config = dict(
    image_size=48,
    crop_scale_min=0.7,
    downsampling_factor=8,
    decoder_activation='relu',
    decoder_blocks_per_level=2,
    decoder_block='plain',
    lr=0.0017,
    beta1=0.9,
    final_lr_fraction=0.01,
    warmup_steps=330,
)
Rows from block 8 of the encoder of a small image VAE, named by matrix and row number. Rows with one number belong to one neuron. Each number is 128 + 32 x the weight over its row's rms, rounded and kept within 0 to 255. All counts start at 0. Numbers have three digits each.
After each neuron's rows are labels from the 100 images, of 14976, where the neuron reaches its highest value: "colour at peak" is the nearest of a few named colours to the mean colour under the peak; "strongest on" is what is common among them. Only what is clearly more common there than usual is listed. The data: capsule endoscopy frames (Kvasir-Capsule).
# fc1: MLP up (encoder.blocks.8.mlp.fc1.weight, 768x192), inputs 0-95
# fc2: MLP down (encoder.blocks.8.mlp.fc2.weight, 192x768, transposed), outputs 0-95

fc1.519:118129110129131137129144128204255128128128128110133112128125129183127128126128134195122130168127244124095129128128128128128128118137115125128170128132130111128139128047128101128128004117128128119149127085125127128131089153102097129129128192081132129128128128128127128096128124128156124107
fc2.519:201138141167124071128128128052152128128128128178128128128138157126198128166104129000128167140128154128145173128120128123128000153128128118198075128128110143182133128116128190128128090164128142129114105152141139104143191128128128111101087010128129085128128127100128110128110128128127128153
colour at peak: grey
strongest on: finding: pylorus

fc1.115:136195136146068118130095104131135128128112127126100092128135149117147128140119128138253125128119133137124130128142128149124129078128212173128113085056126128127123126099115118100050128141122110154108154121125119065164125143108127092107130110147118126123129141128171163126127128133137118126
fc2.115:129128176128128128127172129128128127127137128130128141128128124097128128121128128135128128120128126128128128128128129121129000128128095128128128128150127128194128128140128128128128128128128128012128128128127128129128129128139128127128128128128128128128128128128128122128128128151128128128
colour at peak: black; pink
strongest on: finding: ileocecal valve

fc1.297:128126141084131125134120128168128128128129128136152131128131128132153128118070122127137123127129128125163068128128128124095128138121163131112128130127091216128105128128129129128107128124122129128128141128231128141126149127128171130128128116017128160128124128131128128189131095127128122008
fc2.297:165128142128182128134126128134128128128112128171191128151128147142153128168080128039144161154104128055128165128128128128087128121083160091128128126193132128097205128128128161128037128082144128131154144080128160157170165122122073107128111129124128059086147118135128134069128129065129097079
colour at peak: orange
strongest on: finding: ileocecal valve

fc1.567:133149150135090126133087115132129128128114127127119114128153144154146128144121124138199126141128133138126125128144128143120130112159197176128119127018121134158126126097125123111064129146115119154141180128106064077151079157055126090104126108154114128127122125131136169125133127140125102126
fc2.567:132127140128128128124187132128128125125136129128128136128128126138128126122130128255128128131128127128128128126128131123132000129128130128128127128146123128128128129135128128128130128129128128000126128128128129129128128127146128127128128128128128128128128127126128122128128128144128128128
colour at peak: black
strongest on: finding: ileocecal valve

fc1.376:128126125128215128128128129135128128128130128171205140128169144128149128240096128127137128128062128128128159128128128127059128128110126046127130128125128128134195129128131182130105128128093128122128142128128167128143128127114128115136128114126115070075127106130127128128128128128128094061
fc2.376:165148128155138128128128128128128128128128128204186128128127128154128128153091129123128128219110128126128158128128128127128000127128137039128128128131128128089150128128129129129128127126129128052128132128128196130128135128128081106128128128127128104126130077129128128069128128130128128128
colour at peak: grey
strongest on: finding: ileocecal valve

fc1.97:049120168130137125128255130058128128128125133146128142128142127084128128157130135146121131127129128135130128128146128127128202157128000127128143147129127123129134127129128134128109128128129128072242163128134140156128146172107128131129128137164129128090128128128105126125097127126128127116
fc2.97:098138221129129129127255127128128128128127128171128127128129129002127128129128128130126128070128128131126128128132128129127128138128030128128130128137128129127128128128128128128125129139128127063255128128127135127129160132140128105129129126136126128128128127128128129128131128134127128128
colour at peak: black
strongest on: finding: ileocecal valve

fc1.440:128185131128104194128128128128128128133126129087052128128128127127080128120128131129121128128126128145128015128073128128128128128129130236130126129027129169128012128128126074127129128128131111142128094128128053128088129128175128134124179128129128164139132170128078126128128128128128207167
fc2.440:089080114114128128129128128129128128128128127054123128091129128123112128127128099115128126067128128128128003128128128128127152097129104151128129127063132128253092129128129127128129129130128128137128128128128077127065110098128143128113128128130128129178073128167129128141129129153103126128
colour at peak: orange
strongest on: finding: ileocecal valve

fc1.54:123128047129134134128154130139158128128128128082143131138130128215158128130142131193126133197118147136128137128128128102128128134129099128130233128126129128129128129128128120128128000129128134101128128128135127090148076133127010131130125129068128128127128127129128126007128140129151128129
fc2.54:077128096128128177076172117129128128128126130087070124127127128116035128128139128133094061096128128218105059128129128145130228148173084155114192128101129135128042128126125059125128189138113086154131130151089102128077083128161141171128193127161123180128125127128130133151154135133110129128
colour at peak: pink
strongest on: finding: pylorus

fc1.555:067122097129130129126138113127127129128128128116173131128132135131113128154131126210000151133126128124129132128127128121129127132255120000128132128125128056128140127130133183128117127141126112128126129124115112109116099166127128186126139093127138129129121128130124128115121136127126127128
fc2.555:129124128128128114126232131128128128128128131139128128177176173091182128160111129134127129128126128104157244128130128128129160127049128129127121124197124106084183129128127156126128129128129127127133128110164138126131143113073070127130020128118127119109129077057094120111128014123174130108
colour at peak: orange
strongest on: finding: ileocecal valve

fc1.566:128125127128161085128138129128128128128131094205185128128162167129216128200098101128133149128129128127128191128133128128094128129074135052127128128132128128128209128128131218128084128128095129128128135128128180128134133127125128113128038118127128078117125119128124128128128128128128092062
fc2.566:090127125103128128128128128128128128128128127038095128110128118128122128106137126154128127000128128128128018128128128128128255128128096190128129128082128128183056128128128116128129128129128128129128128128128062128110121128128168162128156128129128166129125158130128128174128129155128128128
colour at peak: orange
strongest on: finding: ileocecal valve; finding: blood fresh

fc1.303:158124181143158128128159143132128128128147128148127129128133128131128128126028128110070107128169123128103145128126128124129128137128094076127144129177128163125093116146130129129111128139130138169133086123124129128136164108162130128119106131124092128128128128128116106129124130101128158130
fc2.303:128128128128128128128185128128128128128135128128128134128128127094128128127128128131119128129128128128128128128128128127128000128128118128128128128151128128138128128131128128128128128128128128052128128128128128128128128128128128128128128128128128128128128128128128124128128128121128128128
colour at peak: black
strongest on: finding: ileocecal valve

fc1.95:128127126128142126128128128128128128128130085183255128128143128129219128157129117128148165128127128128128134128128128128120128129102131057127129128128128128128198128128130241128076128128081128128128133094128162130140128128101128127128041128126128125128128128128124128128128093128128098058
fc2.95:072069114128128128128129128128128127127128126039034128123130128123123127128128122130057073032128128128128113127128129129127219128129066160128138127120130128211100129128129128128183128136125128089128127134128065101119125115128175153127136128168127171133118127100129128204130128186108126128
colour at peak: orange
strongest on: finding: ileocecal valve; finding: blood fresh

fc1.329:216144129128130146130115125066129128128128129131130123126117127133129128132128133032161101129128128129126113128127128143131128086000136127129058128129129128128119126126127092129131135125128161128129134133057128161127129129170130075130128255220117128127132129126114124138134099140128193138
fc2.329:157128128124127085145129129106135130132129124167173128127230184131223130154119122061145181154123144093131179130121126125117152170070129106158128130157128129083167126121127204127128108128128132127128101128136127127191143111111096131125071050131129083128128138125124128116127133040127128136
colour at peak: orange
strongest on: finding: ileocecal valve

fc1.588:128149131128119108129000126164129128128124124109132090128128129138128128120127102129222127125128128128126129128129128135128091089176194125129127109063129128127128129116127122128207128128128151153021125128127126127129126121084128124127128147074165151130128128128150131128185129129149129140
fc2.588:129128165128128128128255130128128128128128128140128135128146128074128128128128128129050128129128128128128128128128128128128000130128094128128128128139128128183125128128128128128128128128128128114248128128128128128128138128149128128128128128163117128128128128128128128128128128143128128128
colour at peak: black
strongest on: finding: ileocecal valve