{
  "encoder_drop_path": 0.1,
  "encoder_patch_size": [2, 2],
  "encoder_widths": [48, 96, 192],
  "beta2": 0.95,
  "eps": 1e-10,
  "epochs": 25.2,
  "warmup_steps": 330
}
Rows from block 3 of the encoder of a small image VAE, named by matrix and row number. Rows with one number belong to one neuron. Each number is 128 + 24 x the weight over its row's rms, rounded and kept within 0 to 255. All counts start at 0.
After each neuron's rows are labels from the 100 images, of 14976, where the neuron reaches its highest value: "responds to" is what is common among them; "peak at" is the part of the image that holds the peak. Only what is clearly more common there than usual is listed. The data: capsule endoscopy frames (Kvasir-Capsule).
# fc1: MLP up (encoder.blocks.3.mlp.fc1.weight, 384x96), inputs 0-95
# fc2: MLP down (encoder.blocks.3.mlp.fc2.weight, 96x384, transposed), outputs 0-95

fc1.251 [128 168 215 125 126 171 129 135 151  95 141 131 102 117 129 128 116 116 128 124 129 128 129 128 119 128 136 128 128 127  88 126 136 132 128 118 116 128 146 124 121 132 164 162 128 197 125 120  93 144 107 113 123 103 131 143 128 128 128 110 139 144 125 142 117 123 130 222 128 117 101 122 137 115 150 128  90 203 171 169 127 160 131 128 113 142 118 111 116 154 169 123 128 160 122  97]
fc2.251 [155 128 127 128 129 115 130 123 118 128 127 129 132 127 128 109 129 129 141 128 128 130 127 168 113 121 128 128 128 120 128 128 137 137 115 148 154 128 124 122 129 129 127 128 127   0 128 128 128 127 130 128 140 132 126 128 194 115 131 137 128 128 123 125 127 123 127 128 147 128 128 132  97 126 237  91 131 128 135 153 123 127 125 108 117 126 134 135 131 127 124 128 128 128 107 128]
responds to: finding: ileocecal valve
peak at: bottom right

fc1.303 [135 128 128 148 128 131  92 122 103 150 134 214 161 176 162 128 134 128 130  96 114 175 169 118 126 101  68 144 125 131 165 128 149  71 107 128 134 127 145 125 132 128 110  86 113 137 134 134 128 119 147 185 130 152 136 122 128 128 123 138 116  90 128 120  86 128 124 130 128 129 101 128 128 129 128 135 178 128 126 127 143  79 121  80 129  98 119 151 128  61 127 128 127 122 138 123]
fc2.303 [128 118 132 134 127 128 121 118 128 147 128 128 124 128 129 158 126 103 123 128 128 128 129 144 141 122 128 128 129 126 131 118 128 131 133 124 109 117 230 124 106 128 128 128 114  93 129 127 128 132 128 129 127 127 128  90   0 148 117 107 121  74 146 128 129 129  71 128 124  95 128 100 127 136  78 128 156  73 117 126 128 128  77 128 152 128  87 125 131 128 127 128 129 128 133 137]
responds to: finding: blood fresh
peak at: top left

fc1.174 [151 126 128 130 130 110 113 157 128 128 129 129 113 223 178 161 128 141 128 136 129 206 127 147 128  84 128 128 128 137 126 138 128 128 110 128 114 128  95 105 128 162 110  92 126 111 129 127 128 127 129 128 121 172 108 169 119 120 120 169 128 129 128 129 128 109 167 131 128 128 129 162 128 113 130 129 201 115 144  77 141  87 153  88 114 128  91  92 130 102 128 128  99 106 128 128]
fc2.174 [209  85 129 135 128 117  52 127 125 129 121 139  77 128 128 142 111 128 128 122 128 136 129 153 177 127 128 127  61 126 137 125 123  77 102 129 144 128 128 127 129 125  44 109 121 128 128 129 124 142 128 130 128 128  71 137  88  99 125 147 128 112 131  74 118 113 128 121 148 128 128 127 107 109 126 121 128 122 167 114 130 109 127 128 141 128  97  74 129 128 166 132 128 128 129 130]
responds to: finding: blood fresh
peak at: top centre

fc1.145 [128 128 130 129 113 128 135 129 128 118 159 128 174 128 128 128 128 128 128 209 128 128  80 134 186 128 186 142  75 108  57 183 128 154 128  94 128  99 106 128 131 116 130 128 127 136 131 126 148 128 128  90 128 130 128 137 124 124 156 101 127 128 126 129 128 128 114 126 174 142 140  81 131 128 161 152 128 128 129 121 128 128 147 128 128 212  72 128 132 136 132 128 128 133 128 101]
fc2.145 [126 128 128 128  79 140 139 128 128 128 195  92 162 110 128 136  96 107 128 158 129 140 107  69 183 132 188 128 128 128 126 143 128 101 128 129 160 129 128 110 128 128 130 128 119 128 128 127 127 128 128  53 129 128 128 128 128  90 181  98 129 130 139 134 128 129 129 129 128 163 128 130 164 124 128 127  67 130 118 130 125 129 144 133 171 206  93 128 128 152 128 126 106 130  85 127]
responds to: finding: ileocecal valve
peak at: top left; top centre

fc1.202 [245 128  95 129 115 128 123 128 114 128 104 129 119 129 129 105 132 138 119 125 129 128 128 129 128 126 128 128  79  65 152 133 127 105 126 128 136 115 126 116 141 100  75  86 142 126 129 119 151 129 147 127 129 128 113 191 128 127 147 135 128 125 128 124 130 125  90  56 122 156 180 122 148 142 157 128 123 153 112 150 134 118  95 127 158 126 171 133 141 125 127 145 128 117 132 172]
fc2.202 [124 135 127 128 142 128 141 129 128 159 126 128  42 128  97  92 129  96 137  97 130 129 128  88 120 128 128 128 134 122 142  72  45  96 145 128  61 128 134 135 155 101 129 128 132 139 127 129 176 124 128 128 129 133  92 113 126 154 128 141 120 131 144 135 135 198 135 128 127  84 130 128 132 158 130 129 130  69 128 129 110 128 123 133 158 128 134 128 128 126 128 128 128 128 128 198]
responds to: finding: ileocecal valve
peak at: bottom right

fc1.187 [114 128 163 127 128 128 140 128 139 106 128 109 126 128  73 124 119  88 126 133 149 110  69 119 170 147 175 128 140 128  85 152 123 165 164 110 127 128 108 128 128  86 160 192 128 143 127 129 128 128 117 109  87 124 123 132 128 128 157  92 156 187 128 127 131 131 166 156 136 121 128 128 159 139 152 128 104 131 130 129 127 182 130 189 139 179 128 101 125 176 149 128 128 129 127 126]
fc2.187 [129 127 151 128 128 128 122 130 128 127 126 127 109 121 124 128  90  61 128 128 129 132 108 116 128 134 128 101 129 140 128 128 128  99 182 128 125 102 163 128 128  71 126 126 124 125 136 134 127 127 128 128 128 128 127 141  90 131 128 118  87 127 164 130 128 127 128 128 128 128 128 131 123 125   0 124 129  45 129 130 129 128 143 128 127 132  59  90 145 135 128 128 128 128 127 162]
responds to: finding: blood fresh
peak at: top right

fc1.238 [128 158 125  93 127 128 127 127 138 115 128 128  90 144 127 138 146 158 175 175 128  83 128 123 173 129 141 128 127 146 100 117 128 113  89 128 132 128 144 121 124 128 123 136 147 144 128  93 136  80 124 121 128 126 127 128 132 106 138 124 128 129 101 130 231 108 128 157 131 135 226 127 129 128 128 165 129 137 112 123 128 124 140 126 135 117 128 128 176 128 109 109 145 189 152  96]
fc2.238 [182 134 127 128 124 129 124 128 128  89 162 127  33 127 147  90 128 161 175 129 128 110 172 141 128 130 155 128  64 123  64 124 170 101 108 129 119 129 151 130 124 130 118 127 128 128 128 121 128 111 128 123 128  77 127 121 128 128 128 145 128 128 128 161 165  92 128 130 122  96 150 128 141 128 127 105 114 152 114 128 125 128 125 128 128 116  36 128 128 128 124 102 127 129 100 128]
responds to: finding: ileocecal valve
peak at: top right