{"encoder_arch": "pvt", "model": "image VAE", "dataset": "capsule endoscopy frames (Kvasir-Capsule)", "train_examples": 42238, "image_size": 48, "crop_scale_min": 0.7, "horizontal_flip": true, "bottleneck": "kl", "downsampling_factor": 8, "encoder_norm": "rmsnorm", "encoder_norm_position": "pre", "encoder_activation": "gelu_tanh", "encoder_mlp_ratio": 4, "encoder_head_dim": 64, "encoder_fused_qkv": true, "encoder_qk_norm": false, "encoder_parallel_block": false, "encoder_inner_norm": false, "encoder_drop_path": 0.1, "encoder_patch_size": [2, 2], "encoder_depths": [3, 3, 3], "encoder_widths": [48, 96, 192], "loss": "l1", "latent_channels": 16, "decoder_norm": "layernorm", "decoder_activation": "relu", "decoder_widths": [48, 48, 96, 192], "decoder_blocks_per_level": 2, "decoder_block": "plain", "decoder_attention": false, "decoder_upsampling": "transposed_conv", "kl_weight": 0.1, "init": "torch_default", "residual_init": "none", "optimizer": "nadamw", "lr": 0.0017, "beta1": 0.9, "beta2": 0.95, "eps": 1e-10, "l1_shrink": 0.01, "steps": 16600, "batch_size": 64, "epochs": 25.2, "lr_schedule": "linear", "final_lr_fraction": 0.01, "warmup_steps": 330, "weight_decay": 0.2}
Rows from block 2 of the encoder, named by matrix and row number. Rows with one number belong to one attention dimension. Each number is 128 + 24 x the weight over its row's rms, rounded and kept within 0 to 255. All counts start at 0. After the name is the row's rms in percent of the matrix's.
# v: attention value (encoder.blocks.2.attn.v.weight, 64x48), inputs 0-47
# proj: attention output (encoder.blocks.2.attn.proj.weight, 48x64, transposed), outputs 0-47
v.3 221 [ 41 126  48 128 139 128 128 128 128 128 128 128 128 128 126 128 128 128 128 128 128 128 125 115 128 128 148 128 128 128 128 128 128  88 128  78 128 128 128 128  34 128 128 121 128 123 128 128]
proj.3 262 [162  75 130 146 121  90 127 136 139 126 198 133 128 128 123 119 104 113 110  82  82 129 129 194 136 119 128 127 128 117 142 128 128 128 137 128 128 128 128  54 122 100 128 118 128 127 133 128]
v.4 173 [119 213  67 127 106  68 182 128 128 163  98 128 132 128 128 128 111 128 128 128 128 142 172  80 131 128 163 123 114 128 128 128 127 141 129 118 128 153 128 125 128 128 133 128 128 148 128 128]
proj.4 165 [160  95 147 128 129 197  50 128 133 114 180 131 128 129 122 128 137 139 126 129 121 128  76 135 106 128 114 128 119 129 125 169 126 117 133 135 128 126 131 131 122 111  91 110 127  68 128 127]
v.5 055 [117 196 113 129 167 109 129 128 162 175 112 103 121 128 128 129 118 128 135 128 129 138 162  24 125 127 130 102 113 129 128 132 128 129 128 145 144 150 128  84 129 125 128 127 128 148 131 124]
proj.5 073 [130  48 124 133 129 133 118 132 127  67 182 134 128 128 150 129 128 134 128 127 130 128 129 166 105 122 128 128 127 127 121 123 128 125 128 128 128 126 129 162 128 110 125 229 127 124 129 129]
v.6 006 [167 149 161 125 237 149 128 127 131 152 128  58 141 128 129 135 149 128 141 128 125 132 173  95 127 122 146 134 129 128 140 118 123 159 130 155 138 140 130 129 131 131 128 139 131 139 127 124]
proj.6 024 [134 128 127 129 128 124 126 130 119 134 128 125 129 127 146 128 132 127 128 159 129 128 133 150 118 129 129 128 130 128 122 127 129 127 124 128 128 128 128 144 128 175 137 255 130 101 112 128]
v.7 006 [153  10 127 119 115 123 133 127 127 136 129 114 166 129 128 126 124 128 112 123 147 129 123 135 137 133 207 153 163 122 116 128 128 129 126 106 115 157 126 120 118 136 130 136 126 129 128 122]
proj.7 023 [123 152 127 131 128 146 120 128 128 129 130 125 137 128 141 128 146 122 128 150 129 127 128 127 127 132 128 126 128 129 129 123 129 129 128 127 128 130 128 126 128 173 136   0 128 123 120 137]
v.8 007 [140   0 198 129 172 142 117 127 129 136 130 119 132 129 128 128 130 129 123 129 129 128 111 123 133 141 146 132 125 124 126 140 127  86 127 145 129 132 128 129 123 129 127 133 126 124 129 128]
proj.8 012 [125 216 124 128 127  91 145 128 123 135 128 124 136 120 164 127 125 124 130 122 130 129 174 123 122 138 131 128 154 109 161  67 129 139 126 102 129 131 121 113 130 161 165 193 146 148 134 132]
v.9 224 [128 128  82 128 103  78 208 128 128 150 126 158 165 128 128 128 114 128 114 128 128 128 158 128 136 128 219 133 125 128 128 128 128 148 128  99 128 174 128 128 128 128 130 128 128 135 128 128]
proj.9 198 [143 150 176 128 128 205  50 128 137 128 151 129 129 128 127 128 147 128 128 138 112 120 100 129 111 129 127 128 120 129 132 177 128 128 132 131 125 128 129  81 127 129  82  70 129 117 127 128]
v.10 195 [130 126  79 122 111  97 185 128 128 128 128 181 175 128 128 128 128 128 125 128 128 128 135 128 142 128 224 143 129 128 128 128 128 135 128  63 123 168 128 128 128 128 128 128 128 128 128 128]
proj.10 170 [137 158 182 128 128 204  56 128 134 130 142 131 131 129 128 128 148 127 128 145 109 114 118 132 116 128 126 128 119 128 128 185 127 128 133 133 126 128 129  83 128 148  79  74 128 128 127 128]
v.12 006 [170 131 141 125 213 144 129 128 132 149 126  65 148 129 130 134 149 129 135 128 138 132 155  91 123 129 211 136 160 130 137 122 131 166 129 137 130 154 127 125 127 135 129 139 130 139 130 128]
proj.12 016 [124 134 128 128 128 140 126 128 125 139 132 125 131 127 180 129 162 120 126 141 129 125 130 163 122 129 130 128 139 129 110 118 129 129 127 132 128 129 127 177 128 245 133 195 126 104 123 131]
v.13 181 [108 247  95 128 106  76 181 128 128 152 114 128 128 128 128 128 115 128 128 128 128 132 177  98 126 128 129 112 105 128 128 128 128 141 128 124 128 129 127 116 128 128 131 128 142 147 128 128]
proj.13 174 [166  71 134 128 128 188  59 128 131 113 160 129 127 132 111 128 131 153 123 126 124 128  74 127 111 128 111 128 121 128 107 170 124 120 129 136 128 125 131 139 125  88  96 118 127  70 129 126]
v.15 006 [ 92  72  89 127  23 106 131 129 126 113 128 172 134 129 128 122 100 129 105 125 137 126  83 157 141 125 131 132 128 118 114 133 136  92 127  89 119 128 123 123 124 123 130 123 126 120 127 131]
proj.15 030 [126 130 130 128 128 130 127 128 132  94 127 132 127 131 114 128 120 128 128 125 128 128 125 116 130 125 127 128 124 129 136 126 128 128 130 127 128 128 128  99 128 115 125   0 127 146 133 128]
v.16 015 [165   8 133 124 123 128 130 128 129 128 129 114 152 129 129 128 129 129 119 127 129 129 117 133 127 134 222 147 154 123 127 126 129 136 128 113 124 150 126 125 124 119 129 134 128 130 128 126]
proj.16 027 [117 207 127 126 128 139 123 127 128 128 130 123 135 129 152 128 140 117 126 136 128 127 127 127 126 129 130 129 129 131 129 108 130 132 129 125 128 132 128 115 128 235 131  39 128 139 125 128]
v.17 007 [157   0 170 126 133 142 123 126 127 130 131 122 142 127 127 127 133 127 120 128 134 127 120 138 131 145 144 144 126 119 127 136 124 124 126 134 123 133 128 131 123 160 126 135 124 126 126 137]
proj.17 013 [125 166 129 123 127  76 133 125 162 128  68 112 131 124 164 127 124 110 128 168 125 128 128 102 126 129 129 128 129 129 135  98 128 129 130 127 128 130 127  66 129 200 152  74 136 156 125 129]
v.20 013 [111 248 130 135 149 133 124 128 128 125 127 130  97 127 128 129 132 128 146 131 121 127 138 120 120 124  35 109 120 133 135 124 118 125 129 152 142 103 131 132 137 130 126 120 130 128 130 134]
proj.20 035 [138  95 128 130 128 117 131 128 122 136 128 128 125 127 116 128 122 135 128 102 128 129 131 137 129 127 128 128 128 125 127 140 127 128 121 130 128 126 128 154 128  71 125 255 128 107 133 128]
v.21 357 [128 120 118 127 128 128 183 128 128 128 128 222 167 128 128 128 128 128 128 128 128 128 155 129 152 128 200 142 104 128 106 128 128 128 128  65 103 133 128 166 122 128 128 128 120 128 128 128]
proj.21 334 [147 151 155 128 128 165  63 128 139 128 170 123 128 128 118 128 131 118 128 116 110 126 123 148 121 131 126 128 118 128 162 162 128 128 129 133 128 128 132  32 128 115 100  59 129 128 127 128]
v.22 008 [118 152 167 140 151 145 112 127 127 117 131 133  95 126 127 129 133 127 139 134 125 126 123 141 121 120  12 114 108 130 136 111 126 108 128 196 146  81 133 135 133 133 124 119 128 123 133 148]
proj.22 031 [127 103 128 127 127  63 135 127 135 125 124 128 124 127 129 127 106 131 128 124 127 129 131 116 129 127 128 129 129 127 127 117 128 125 127 129 128 128 127 128 129  80 129 255 131 141 133 125]
v.23 005 [161  63 135 121 129 129 131 127 129 141 129 123 163 130 129 132 132 129 121 127 137 131 134 126 139 147 251 148 145 120 129 142 111 155 128 105 123 165 127 125 125 159 129 143 126 134 127 130]
proj.23 012 [132 175 139 128 128 141 102 128 132 129 140 118 139 129 154 128 147 114 126 128 126 126 125 129 127 129 129 128 128 131 131 127 128 128 130 124 128 130 128 117 127 233 131  21 128 117 126 128]
v.24 047 [118 163 127 130 121 111 159 133 128 128 128 132 124 157 132 127  12 141 108 189 129 141 127 138 144 129  82 126 110 129 132 131 131 118 156 135 164 118 128 128 128 127 158 126 139 126 127 128]
proj.24 097 [150 121 129 128 128 138 120 127 133 124 127 128 127 128  77 128 128 129 128  66 122 129 120 127 105 129 126 128 129 129 137 130 128 128 129 127 128 128 128  88 128   6 125  73 130 129 132 126]
v.25 106 [122 223 102 127 122  70 171 136 135 166 102 129 129 129 128 129  89 128 128 128 128 141 154  62 127 128 149 112 125 129 128 129 128 137 128 119 139 157 103 128 128 128 143 128 132 159 128 128]
proj.25 119 [158  85 153 128 128 199  55 128 131 120 175 131 128 133 123 128 139 130 123 128 118 128  89 138  97 128 122 128 118 130 113 167 125 116 132 134 128 125 134 128 124  87  84 112 126  77 128 127]
v.26 016 [115 255 121 133 138 130 127 128 128 125 127 131 110 126 127 129 134 127 143 129 126 127 144 110 116 128 111 110 120 135 134 128 124 135 128 133 131 119 130 129 132 134 126 124 129 129 129 126]
proj.26 026 [136  10 139 128 128 127 128 128 132 140 125 130 123 129 129 128 116 136 126 118 126 128 114 130 128 123 127 128 124 127  86 139 127 127 127 144 128 125 129 153 128  88 116 215 124 103 134 126]
v.27 005 [145   0 167 128 188 140 117 128 129 131 130  88 129 129 128 128 128 129 123 128 129 128 116 129 128 125 130 132 133 123 126 130 128 106 127 149 130 134 127 123 125 117 128 129 127 126 128 126]
proj.27 010 [117 186 122 134 125  91 145 129 113 114 122 124 130 112 180 128 138 124 130 183 143 135 163 138 102 127 128 125 129 126 146  85 128 139 117  77 129 129 127 124 131 166 183 182 139 156 125 138]
v.28 031 [144   5 142 122 130 161 114 127 128 130 130 120 149 129 128 128 178 128 124 104 125 129 103 134 133 132 159 147 137 124  61 125 128 128 127 124 112 140 128 137 127 123 128 131 127 128 128 134]
proj.28 038 [110 224 123 128 128 124 127 128 128 114 130 126 132 126 171 128 137 116 128 156 128 127 151 132 125 132 130 128 137 129 166  97 130 128 128 116 128 133 123 104 128 223 165 106 137 130 118 129]
v.31 159 [ 94 144 106 128  91 115 129 128 113 128 128 236 136 128 128 128 118 128 128 128 128 128 145 189 174 128 100 131  79 128 127 128 128 127 128 101 113 112 128 167 138 128 128 128 128 128 128 128]
proj.31 152 [168 128 147 127 128 148  96 127 141 127 129  78 128 128  78 128 128 134 129  91 125 129  96 124 126 129 118 130 106 128 128 167 124 127 128 129 129 126 130  89 129  30  95  82 130 116 128 127]
v.32 109 [109 255 120 128 127  98 162 128 128 143 114 129 113 128 128 128  82 140 128 133 128 128 163  99 128 128 114 101 105 128 128 129 128 128 128 127 137 127 123 128 128 128 131 127 146 145 128 128]
proj.32 116 [167  38 129 129 128 161  80 128 130 119 153 129 126 129 111 128 128 144 126  98 128 130  87 134 103 128 122 127 127 128 121 153 123 121 128 133 128 123 132 134 127  43 111 129 127  86 131 126]
v.33 006 [125  11 137 128  90 125 127 128 129 115 130 145 138 130 129 127 105 130 107 129 130 128  85 191 163 127 111 142 123 131 116 126 114  80 129 124 126 122 126 132 122 117 129 129 125 116 129 142]
proj.33 012 [130 186 122 126 127 105 127 125 128  96 120 120 121 130 110 127 109 129 131  59 129 129 129 114 127 128 127 128 130 130 201 114 128 127 130 124 129 128 127  72 129 118 133  53 129 173 148 126]
v.34 055 [118 255 118 134 133  98 140 128 133 127 124 125  94 135 128 130 128 128 137 130 129 128 142  95 105 128 109  90 125 129 160 128 130 137 143 133 158 122 128 101 128 130 137 127 165 133 128 129]
proj.34 071 [130  29 129 131 128 128 128 129 127 129 127 129 123 129 125 128 123 140 128 119 128 129 112 128 128 125 127 127 124 128  71 131 127 128 127 137 128 123 130 177 128  64 121 213 122 126 131 128]
v.35 006 [ 96 135 125 134 107 121 127 129 126 113 128 146 105 128 128 123 114 128 126 130 105 125 107 169 126 116   0 116 123 135 123 114 141  94 128 131 128  98 129 131 129 119 128 117 128 119 133 128]
proj.35 010 [124  91 127 128 127 112 143 128 110 127 120 134 114 129  99 127  80 151 133  99 131 130 134 102 140 126 125 126 128 127 160 128 128 127 129 127 128 127 128 116 128   0 127 126 132 136 132 125]
v.37 134 [111 255 104 128 103 101 166 128 128 133 123 131 118 128 128 128 114 128 129 131 128 132 168 114 121 128 116 108 108 129 141 128 128 141 129 126 128 127 128 125 130 128 134 128 134 143 128 128]
proj.37 126 [164  45 138 128 128 172  82 128 129 123 131 128 126 133 100 128 128 155 124 116 126 128  80 127 121 128 115 128 118 128  92 176 123 108 128 145 128 124 131 141 127  71  85 127 124  93 129 126]
v.38 011 [142  21 211 124 118 129 120 125 124 122 134 135 141 127 126 123 127 127 113 126 132 126  61 170 141 129 117 151 116 131 125 129 150 114 128 136 125 121 131 135 125 110 127 127 126 120 127 128]
proj.38 026 [101 238 111 119 128 104 176 126 123 149 126 122 128 125 116 128 128 128 129 130 131 128 144 120 121 140 129 128 137 126 136  85 128 131 127 118 129 130 126 116 129 109 140 138 132 214 126 124]
v.39 254 [128 143  68 127 127  71 187 128 128 157 120 147 159 128 128 128 121 128 125 128 128 128 165  96 132 128 222 129 111 128 128 128 128 149 128 102 128 175 128 128 128 128 128 128 128 132 128 128]
proj.39 207 [146 141 172 128 129 218  52 128 133 127 181 129 128 128 127 128 141 128 128 140 117 122 104 147 103 129 127 128 124 128 128 178 128 128 132 132 126 128 130 106 127 132  82  96 128 111 127 128]